{
  "dataset": "short read English sentences (LibriTTS-R)",
  "hop_length": 160,
  "input": "log_mel",
  "width": 256,
  "optimizer": "muon",
  "steps": 5500
}
Rows from block 2 of a small self-supervised audio encoder (BEST-RQ), named by matrix and row number. Rows with one number belong to one neuron. Each number is 500 + 50 x the weight over its row's rms, rounded and kept within 0 to 999. All counts start at 0. Numbers have three digits each.
After each neuron's rows are labels from the 100 clips, of 14848, where the neuron reaches its largest size: "responds to" is what is common among them. Only what is clearly more common there than usual is listed. The data: short read English sentences (LibriTTS-R).
# gate: MLP gate (model.blocks.2.mlp.gate.weight, 512x256), inputs 128-255
# fc1: MLP up (model.blocks.2.mlp.fc1.weight, 512x256), inputs 128-255
# fc2: MLP down (model.blocks.2.mlp.fc2.weight, 256x512, transposed), outputs 128-255

gate.117:490546404499478439449412468600478499539486549429496513395569624497486468413469432472556441458537409494485537542592437532459489435498538492491492516574616482516512527542494419502523643488532401595467467470490485509507490510487451454479529561449557517596483530473469533544447524534608536519422544492523524501452445453540483410445440510491481574506439447493517449469413421490413507582459
fc1.117:448555471566558543563562531453592511539471519580430497460592499476518603435544578527516492544563561485468519436427516557501468556485533464500445545455525430376465451456503486582460457477575608490411431600433550553562516507494583525530419486510469570490523411509471515452439546380458581552521568532522489435560459496511486548486537535568539422449507487525479426469507451539474479474419
fc2.117:546537451512475489522490579485578458459511476579570520408403464619488489493481443521471635537441461474463496476379474497536466413464506458509447505454588544519526473615556433484495447544539507504403513561498433433495457494456464468450426499520487502471512503517478557485588490431532451382464461569445460569501503520423498523585535530558409491470501529592396502574601473424526509449514
responds to: voice: male

gate.98:483512417622554499575566557534484444555543548565533510496506507499534514556502433570510553481485378458516511487475527449527477461500581567543523478510485560585554420425442518446493530437515532503468479462535473548547568597498501548559534500434539442543458499509549539433482552497587524574551414423541549457542586466425520485427517489495526494451515459516439473478541489419520495598558
fc1.98:538443395540484495523550501505424486576545511607496548514445483432509483504585533509459533442533459491563553547471520446548382464441520536510484519445488465435530506487430545552428478560498537454376528487496520539562491465457441478450563515539469490431487425561563436500494616418493580620488413521588458517507562522512519417443523549541495459445427428475495549424486459513447389470606
fc2.98:536539466562513527453537477545442507445536475393482446510532514512499388553493517536534443523470482485564511437483465478547444549467485469499469622429508500517530553612498456579531423547535536510458446342539554453541494430471420500558425522500442532539584548558555542471418514469474503561554440441558506457540471463436549478484413545456583434556472562494496518512491406432560565464549
responds to: voice: male

gate.229:432483517573480403517535415531431557508569528495471482604585420487501504543496438572508536578427431406556590389531458503464398501524492592483511492501666460542582532467477483568505497592454522506452464559452515496499535409522503485563488498512536480494407463456485533490463472516501432464513522571522558498424405430440492384477437457484485523488464565562512530473503456472501535503468
fc1.229:448481575531494540452548545510419615556465515598511488549510425535466470496532473525641438472449548430555477479485439456468544569549449575471458439448549479484523501495442490543457490540449490513549382483506599393592512379454573540558543578564460476509491441452484497571484468548516494436405539500567538599496472415503502533467495468418483514513494490497533464605496491492577593519499
fc2.229:537494533481503488477529477443538603436479469501510499433466488509472479558452586531434450594492544589539497465555578442526498519525519448477456357522481463487538454460580547531472522507569410561399575499392483531471506568617537534423503468432594549447508446554574517441477469514420491596479454581476465411434531559435505524509574473469510522486532443551489456455515521515477560521472
responds to: voice: female

gate.120:447415440475514437534598516518520455565518530532523554521490555489444524449467464495523388408514498474447469526504459584516416504581499452436510535570570430555550470530532481411511594530540546597431533509459507503469514567544589556436565362537518501516459460454497520503551633453591498516487474502535573497555517551466452435529533530512601464536464391483407477498498549561533448604484
fc1.120:526603531550426488543373497506460466512518511478436436539478557582523460525525476429561549483514456516645485477483549545462456525488474554558495509460453561393419422551585564527419521550412562490506526513465531412457497522434436578578440557484440514359572531564508430549570511481560489540524540473608512497465496442429540452569510417635553472515503556511519501532487550416477494475463
fc2.120:413493484528559483460508480467524422483527413516536522468562414492418555471481501497443413582508429501559551442505586498530506416470562563444541540404560444527482442560517543565454506471569648486484584501441548509565385458585506528446529461476439517507536454515544438562527471447551488491409468524519531573415541535496482554519501481484434626523533535538490602595500452404541497561500
responds to: voice: female

gate.286:487558520481385456543493580487476478601494398479483531493524516480493473497497388476497455522476581503487509458373408451442528492522432516480502497542562445451561464413482560461482434530563503601520467637568519515509480423458537486567554497497497359531614513462474518499490593557556553414451488495564562517541524472542427445540355476548483549522445497524423562490603491461480480503377
fc1.286:568403431471493471509518578498457522421519516511337479474486408447576511496531543426515578539514566613514467454503562561484447523563403550481535505555529552486510549481554569531567484530494507397545489545506542495493427496416596468401470581537537497535492551476529554528442450501518462502486501485479477492433428528515524476556496550562478463470528465547459563434564516531559484612571
fc2.286:470442498513487477489500502424489473471435501457522575409518483492601540502539513544508500503477516465483479461465575528465450512418592473515487573495533461591510611456567461468544563471524522588533442528445533435514563496533396475565550474501500526477430485491551424444506638533483467559590423463482463556459545445533545587555516527513539475566541380564470477493456561501538476544461
responds to: voice: male

gate.125:450515460589510408505474478399460410480480548503426463477540430480551500475450511518517600496557536552461374492480554549490386485586517572458485561496543459497496476501517535506564516449529523604488578541501465511485506493470357495480489456519508462524412406466517482494564597557507501505514604549517541493502511473448582486493562514527386453524573468526460560462454528506559498489468
fc1.125:473503498435462545560497520488505496553520457441564492501512537545499483573429442493496468524440450488549601507468475470534555522524579466444539516457540484540570584488390562534530413568522452521472368486409571505474460519515571514459483513571551470482479420484447457504463485415530430580478456484513538482520508554542381442463501508504533579569396470488545456461525461360577515554547
fc2.125:544532554541412517439446449412490601497488439459579551428369480538582450520517523482516463406495604495460519500483381438464471526512466457601495589523465425485422529455567423491457497531494471522418560488567569559457571532528411529438393485431445586458449502543435414522534515543492578503527491512589523664512518483516471438565439458548446526527488544526463557624507453532450521501557
responds to: voice: female

gate.161:482477488500603480516414502526470343514458511440551458477573407502585619523546475466439553473586511483461465501520501474498493487562528516552565459560583442570554441472502553436510507476597435603447422480516444483478424508457497488539547609509525469522373491469481513497453504554505463380426585496525511481516523408530619457595504458520532503553502411518545499559507478486445504394522
fc1.161:558455549593489489517444521564447493572519385498453513418553557552387453496411614502585469482547649434487551481470425498523465502519455602546521524572452521541471541486464575496499459460554510499502512528613509532510519550550505451397442511494520520502510471530485498480528512482466468559506512501474494484535555455534398455591535513505492473546504502527459556559507504481444466474508
fc2.161:463474452570475528556454506541458521479418428611530401487478495392491636552463540425497512423518450601536547449447495473542520553486489444503458572495502580488440514564484516542569619477431476476511558458556432529515418364501595442428617522533496472511532547552486552531580604506446516552488521558546490458466499481494464507421434588498502477548495558437572486495546485488490543512461
responds to: voice: male

gate.293:508566455553494488362438469448513551486543412428443571468598464535429504447558528468516422422471484530434473450544550517411427476515540565502411515508473515518514516463440494453436523418549539571492517356466451506457480530412462495456544552441620499549487432492529489487469555415519510567476403543488490520523389476505546391475396409472501487514553474566502433466523446488473529585409
fc1.293:504484365542452401456457496471518537390480502568503469482545484462530543483473522509412514449427479512477462505563463468497514500488447506492427493464553483532506556475493510527537543542508515572503473473501459544549558418460482458484357558295543528536540522565587402506524499421462512492488496635464440620574545459471587468456494450462467540465555552528491415530388522524427566538518
fc2.293:519553389525469547535486491463454500428487504523440526451477614484491478510557525538542596581541570550419520550454470445476513498472470429567513482494533474505582504528468430504532457456543472483484504463497514464502494585472476434496422593478553455486578448525494458531483508530569438403604511501486526539564513560561587401549421535521451479473434476539454665517487396542550576494523
responds to: voice: female

gate.10:519505450488482422473439535454471512498462424547517602499515464555397520511423507500433439481527472426333568443536534482439488580443462578461502431545427494555559517531518573477548530416501468575429444482443576523485575454546503501471616538552489446641536502540462481442526507532546550500474492535502606590468460496484466458503437528508519523493524527549435480533489477528492450549431
fc1.10:513555462545513498528478482475484470584466417514541473531490491626471488472555519532505442466458518537434503540524508504507463527560493431487419488448449483513539480528502492406452535610552491512534625562596544549398567658583424389519515517476533422509505423549555537416463449504466598494412504474524568601520497525495520523514456500528583550403514544629430466448490665520528484588401
fc2.10:515459504522483536499508452522419492403540529496531350523496465465532626538617572472534464471434450467473442566584539461480417517540488480506551593612501496525590444418503503481498465409511433573384495472522408497483448471443461587524510547519510509551445481431380537424416509514441551379504490481463590541502486546515514442520473467555545448361510516496444516489460501538508538628486
responds to: voice: male

gate.63:472521488452484457511534576417537631584471549512476605451473435569424509475494473533469561525526434446524547516461404520473479478551443490453462493540523543488568472504487462433539476456531471529535451383425486575483484490550478548617474529526421493515460477519624490571511555523589544606554538415539496421501465500480490475579587382490569554538524497454432513537513459467485496608510
fc1.63:507434457465451403472507582533492513531564527475466488534491503559510491493420597480525434494484489518496457483472373461532466537530498553543608532516496435585537545485561475577542495483532484537570491461387531490481528527534476519426503409491504422624537553533464365506584560524487487436441567561475511499466588549536565431524460404542545531558550502458538499480553592446486404513475
fc2.63:477556533385596485435560432455471479444454506424457530531518438511445527492488489533531538524503542504579526527623517516479494458490513448463485533488479519475518504564564518435408412517552481568476439500467450472419505580499586493442612544523493511469511484500473535405582434604363471529430462540512538453532448550558468510476586487499469597522549416449568572547626424545430531490615
responds to: voice: female

gate.137:553494483508570516474405454602410471421550536463534562503516457498560548538532487527535518465463514490445519478581511495513451619504458475474461500427412533585513561496548452491563543548473484536571496530497551486570421488482517389465530542484464495464462520412523584468504519524542500479504505404463549508393438477490549447523469455488481465483421555461450521518422456549492578555595
fc1.137:526589454544515442469474447485570463522537439510451578515449467460483584498587443469543512454464502494535457452502626502418516577540538430431466536493593489546499649551544514491579531524523421394503521450475518530463522489508376508475502508483473518483541520514527476488439483590552564524533551458481532485501547557512486508477453478541550468439482431514535445511432509441528531515574
fc2.137:494469548522548421398516538544449549490412483495479542458504395490533453532442491506527515469494509481560494459484558515493395454570471392560479411485501548427496511539522507484587588598513525533534469567513539464487537504439497439493446500454516441523503514432433515532516417612469503533513487540413497559475458510528374509524562492468517463487522601541437425363497466490509543528537
responds to: voice: female

gate.169:449436419496446389530465427518527437413407476517492515455441447602497561570524422492484469499487492417503633484433578672472458556558472518469550423519400498520547487398542468456460618447417544541500543531480532443479516513515507481518579520513476493478486494493562564634557543502487564436507491471466517462524584484428500475473493473566432390497398459463576529523540381422517554495423
fc1.169:577521542436554558516489451520483495495477534496503444497529560524409471483521516475460526512481468552515398468521463435582488407486533534629525483464586512496560433468441547532469560495541454486489364431535502544383541471451516421462459462442556458464445501530538475430524473497533518529505516516405519449445516449523457552543567527429566532522546527482455522456497479518461483572448
fc2.169:498414508524543519516544519547446396502597432523485527418496495445509485489520481469454520472450547447455483501541583505521519497488590426551474445501454512460502528587444532589527502569486499457463510442458509557447397454444472509504503500511550511527485524435510521540524576439463491491538443521435518494412511468511579416521531345406452533567568468565433529501509446555390487541496
responds to: voice: female

gate.265:523506458470490464471477508576489428492532520406516552450502465435547519579421515575510567539624543441506586488578490428529501504444533541477505495448553442513531468487568498546530583546451516482596464534526555516483500641581562508597501462480560524486466418457462529561523375580484459486479453457505545493492616488386478451494551488558546479598546456581517439519490562525559468530489
fc1.265:409523519484470520454481559399478552510440452444484411521512569605471501515507525473548477495453538502494539470535499471342553527528514468484544505639519516371484400476499467509565517520435467482493440470500494498453496487489470571522432497569430448557513534455428616396525523558531566480541542535461442486383593505488483528501595480537433412501493501466573523561511511474521464517474
fc2.265:491484574468551511398499495509518489488583531501558460487645567508480509478507611464524452502575509464488465507416452516589474484508474507488497452456539448463517549533537437566509412466503409563436403345373432624411458505458589423553595605438465479593522508474392564491438624464519500430497462547454490570497463534465477552573527609437544543550456468504483478499406481571517458504521
responds to: voice: male

gate.237:407468530568534516530463469537474398442480556431544575450494441482463508507473474533585533490474491397475584384510478551419425478527492560496484506436476483530479558542613510441588525483460477446453495524488562512559425446533520432508477372492428522552452521520539522538591456579530582522506430569509499636441423538458586409469504576520490540504458529559463458555452502491546486471470
fc1.237:431427610576553375562526487475506478521549568448464430419426456569525456399419395548473496516498492454485472516505526449484570564536518449559499414512503538481575589481515355535497567496471558502505602485574584533448523464502464439600559503473525510533477516521422496522502567545469542512462464459511492507477498492522456480453493436479558473440438514505551503532513436539607547492530
fc2.237:374460534477486452410480505576522570618564366467468550499526498591468479479573413535534568511545430481501497516474494517537610487524477486552539499525499482482552553520524510540495434530560513543518460423520456510371450378511544512613483445429498513424473492455569399432531455509461512411545487471493507521477570475513548478465548514494567562503596482529533480540501450464464388512463
responds to: voice: male

gate.27:503496503546479495483486521462562521530497431552472504428452466592538447582446529468486514453436530525478444471592486568507529512478428573517566506522544498443625508511480523463507560481608407554497502572478415526521400528594509501531521517456624422462549532526404529469522449532537426485552502492400563494484539527509480530500443521484468500573476449587445545478580443442462543624519
fc1.27:497508529484508533546430529493465523565535514446545448558508566502531523466515576551360463508443487531547431522480519488473529495471500471448526479548534412543465443512506541521618487437517456491571398482505473598497526442510527461599530487509572530466494510450373458465538527515432484497435491464536545543516522581402428557501571434512475582530525479557390437545462525504482536493409
fc2.27:415487460477490511415539521544516497514572510540568590485392540489595518507487541470557554490540463467485518622558459531471426596547514427547498483433532456475522445540448480478500547442496509529488500494438454607568553490600471522534353452480434436483547464454488483568598571489420451511456514530438539511501468422420474451395491551531455418543519528499539467442455448371490462512428
responds to: voice: male

gate.197:403543449446547514477563490473476503516430489424501532465494503520491513487469465520557427485449437535606510489442585378514453453550418500401497484442561568507567552478486582481470669503421420488518495489441429502508521414450602485425544527489479456448512436503566567461479519545444488476485453510436523459568480514455459495507493401537490553573439491493574450544515431456550535495590
fc1.197:502500497532501490411462414467508501571448512468471594565428563438387520460440523472423488595573535444484635504488570472483582564462503559470470562472430571424605541508495451541508503621505545534428497464464497508502379467401530442422442471445552571511507470502580517424538523541527560491410521514471449534522464454474523508454537517526480514499475540451427466518469500551552542437519
fc2.197:464489539525583559503541514586470415510403505579479482517522472634543482566485440525452466466472600525461537493533521578564585447479478607423442465577506489463513455565502535432494507471531593447565456484401482410534545532427421562573483500500479532418537522419470514572583411493513467537501566542472560512545505433430427571437448464549480558537583469481527562468460510527424472470455
responds to: voice: female

gate.431:488519451567491383425586530592493467490562432502534455510465415486585511535463368513459460530471525432551545507547493506511436552449458414505564536563500414586535511505468511520395450488475476490457490531504512506523543456510462502512473468489551504539525498517455389397555529585546539385638494429551467460566638481458424546471453471571444516486582495428471510522462477479523531528480
fc1.431:434523475521566407510525517521531524538502483426532484440480531406585530506498442482515479479531485371471535502553467486484516552496506479430502559587397431500556546517399591516485485435547520458507510474602475548589494492483439506542474469433517498511599445423463494436584527581505539470534472445501512414532547525451350516524506458487563487555530512592517476563469501446510407550513
fc2.431:562520488469478527587517410491411583457513474531490489514481497407475450533478503546504582452432478472476482536530402463478634445451573487557452476403525465490503541435494451517527405471571400542567497592525415514470508548539567524424536451437548514619494474479400448495625479516607485651417444481534494504483437518486516449516525536486454612514441557529469429487470433500418516422523
responds to: the word "it"

gate.84:480456511402540477405569444513440477488532446516515456458470587584515411455413425446478588452486496432546511536501445527526466448554502533447555450574489599530561490469546469455450543418609444473532505636499436475462506594542504465494516469550428485463430576488435471481532539578485469558503520548488530540454461437507509465517536506552492527592475570498494423491485521422494553397474
fc1.84:420473504539531480542545496516525513495523443537458465398430507545496427435513516493474520458510528458495464447519532487527431478466513504563510505546496494485434431498482517463489545492521457525585516525563460457513450539529539478475402463460478565531423428513479600500606505531461439587577521457531495543528492419434515425475577588470512468545599605506484526498318442496508524541560
fc2.84:533377447463505421502405620590551508545497494467501492557576504634548582562480630504534453473414453512478533407500516512519514497547496459526508509467516455558512527457451504482578540414512427504419489474490527492560588486378607520502480456559456529532509438463565577534435582422551604550422491497470469451532432527481519553501488532520588497480439479432409563423514525473526511442435
responds to: voice: female

gate.193:470569417539487427454522443545526486522508389514531499502482545511493502540509472472559448401493449524512497431494436624475462504523491543495594490603467462581521548431470447496525493494447472533531366439515449466473465388481514462590509536463442442447417482490541576477504529516573510487599494459514522468551473562456534496514513458508462454595534454507510573507446505529601564474466
fc1.193:499503502494492491454495451457509424533517388554497430594502473463574525614527543524516469503500489541570471458601373492466410441435513494529475410513480495568540494566418491433503527497537502528495548424536510533502442540522498611627496505453533540581529502600497434545551507503573425477452434520525507417495521529479458486488560487531464398492507536551443506475559573592445478528492
fc2.193:384523510523534515566512584535437432525540586484480501529564477502521450482553462494444468463476405554495560443564570484466459470452495432560519498429644419518471542502519500513462517448489545453488450532406564427472491619488533530454527489448494496396623583498517518439579513499519477520549477558579526559489526492446517485493497587500497604457528437435507497498524498431518502492468
responds to: voice: male

gate.187:455515504543520513411450558499552490503441457440466552422519487472523530610463459578525450500504520462508467409521487421477510490535525478553544553446543461622472460458527495466493579463564564516475494576567581567488517414533616376418467592502455398447476541492515555486412573591460500543527510470429411556488503479471520506429383496494567515503444435522477530471493492523425533451454
fc1.187:548439507433494485447482507457477458497414528523532449580494567526541459476502598458596571540591485509449542498545535387446431454506490477540523545596386517496541497507540580527529384579490551462519388365529542447442570500506562447482517461471521463560542508448493382515534496528574477442521576444493474538443464477500520480480467519508422417456520534496558547490437495593539398563496
fc2.187:552413453508465527409473504489646516583498525495478477423519435513523587445366537412463440510411507455500526433509471455503456572493583452401493591481513561467392519490603580466495472573510489532439417517557418427512565566536459491570497492506526518539439436449452563449479521486517537495497459576514570589537462486476537487566507538544490449619485520517535472469566529499516419508432
responds to: voice: female

gate.92:483569463474539487453437556473456549526485532489485501493454547538514542615475506503506551475491378427630531492514538488434494525553458465556558561557489486578524442507528538575514589522547453484533473494539433542434434514555502500643544468516577523505429427431538541526529523505558551403463468531466526482602442457531442451498425630520541463525411466463486517460467495462516505424505
fc1.92:510513459579481494485555470493552526519514505532562563487468485542503455502445415456434461527558551487448557560524438527497437447431465383454469392445459606464552514544516540540395501548418513513442525428548526531434438541508514555442548425553477468438494398526420387545537502559468543447455523498468520573473572536453449514567484541529535525490526449565517494592514564483489517524502
fc2.92:536531552541515535493529564457550507465490466412514500392487470510451521473462555551420525504558424547461482476458531481527517531508493529524556532483562590569467592451435498522584517441454366411411438572628489463529554559565381482459487442471467402510514528498515452417487491438505496450550456441506424569539557492524495512489524486556559470543503528573456413474485592535506530479538
responds to: voice: female

gate.382:607558499543555456430478578609520574490531506360559514526543440461601472502528488506588569437480529459529495476564588457487538497498522527458539416374517495507438397482433462512493496482564480607451542566401455536563401529521537469613535568476575518408418447498527560521492457526527476492534410535519525505521483515536458452497482535466507458564509551553510469393501514491578533486482
fc1.382:522511526518425471402377544553479467492504450503536494562494417445513544395600558512589519474510459394510481505545474446628542502516554480465490532604636592554532475586589511456460474496431520493543483531463471522533436522501489546524484504499580498517478455465501471585521562569521499639513495386547554476452469475481526471538533546480470500443401499519478551571547405460501541497538
fc2.382:506515515471526572468444623656461419522459509381544487457494507538416517511435531496510488444384561490507439522505539467543429475436561493469432523477428468632557501506498514531460506454442533431568446526452560518476600458519513461455519530494520513455455558505519578460526437466524531570486478443517490475540433529474459501443415461484520501541438563409511523474491470514430482528545
responds to: voice: female

gate.360:482524427504414412504454466587452529498523521511488581505508408533535490484440414481450526590544430414433495386420527543481445487508546544605474547477450470586554449463418438403588475507522514569536459516485554434572529474622557458509535440500463512456603496504484443554495568557516487505572477485472440458490534535427494476562443519573526548454473525484564505469503466423514473491475
fc1.360:559555507449461537513508403469497463509466545563510467500461426489534557392512452542496566507444544533524503582479525541478537478485553427545465519421523529483546521528438452389561489403535500542511386566514530435564480520576512482528541514487523527569567477508494466435533600507490545521482506461415449433450504555433425531500472530497499526472436583482547440569502481426547479492537
fc2.360:443485433501583467462488491485513499557424428537530559533459459527464525442470547384477526499517541505535589400451386523464537534519540437512446467497454559508478538491568387613374492482408504493389500536554486499509459541468498544535531446450508427471502556615485435558452567468494519548473545423511451466523460470563414456502541460564474526478530537503528515467487606504425548505458
responds to: voice: female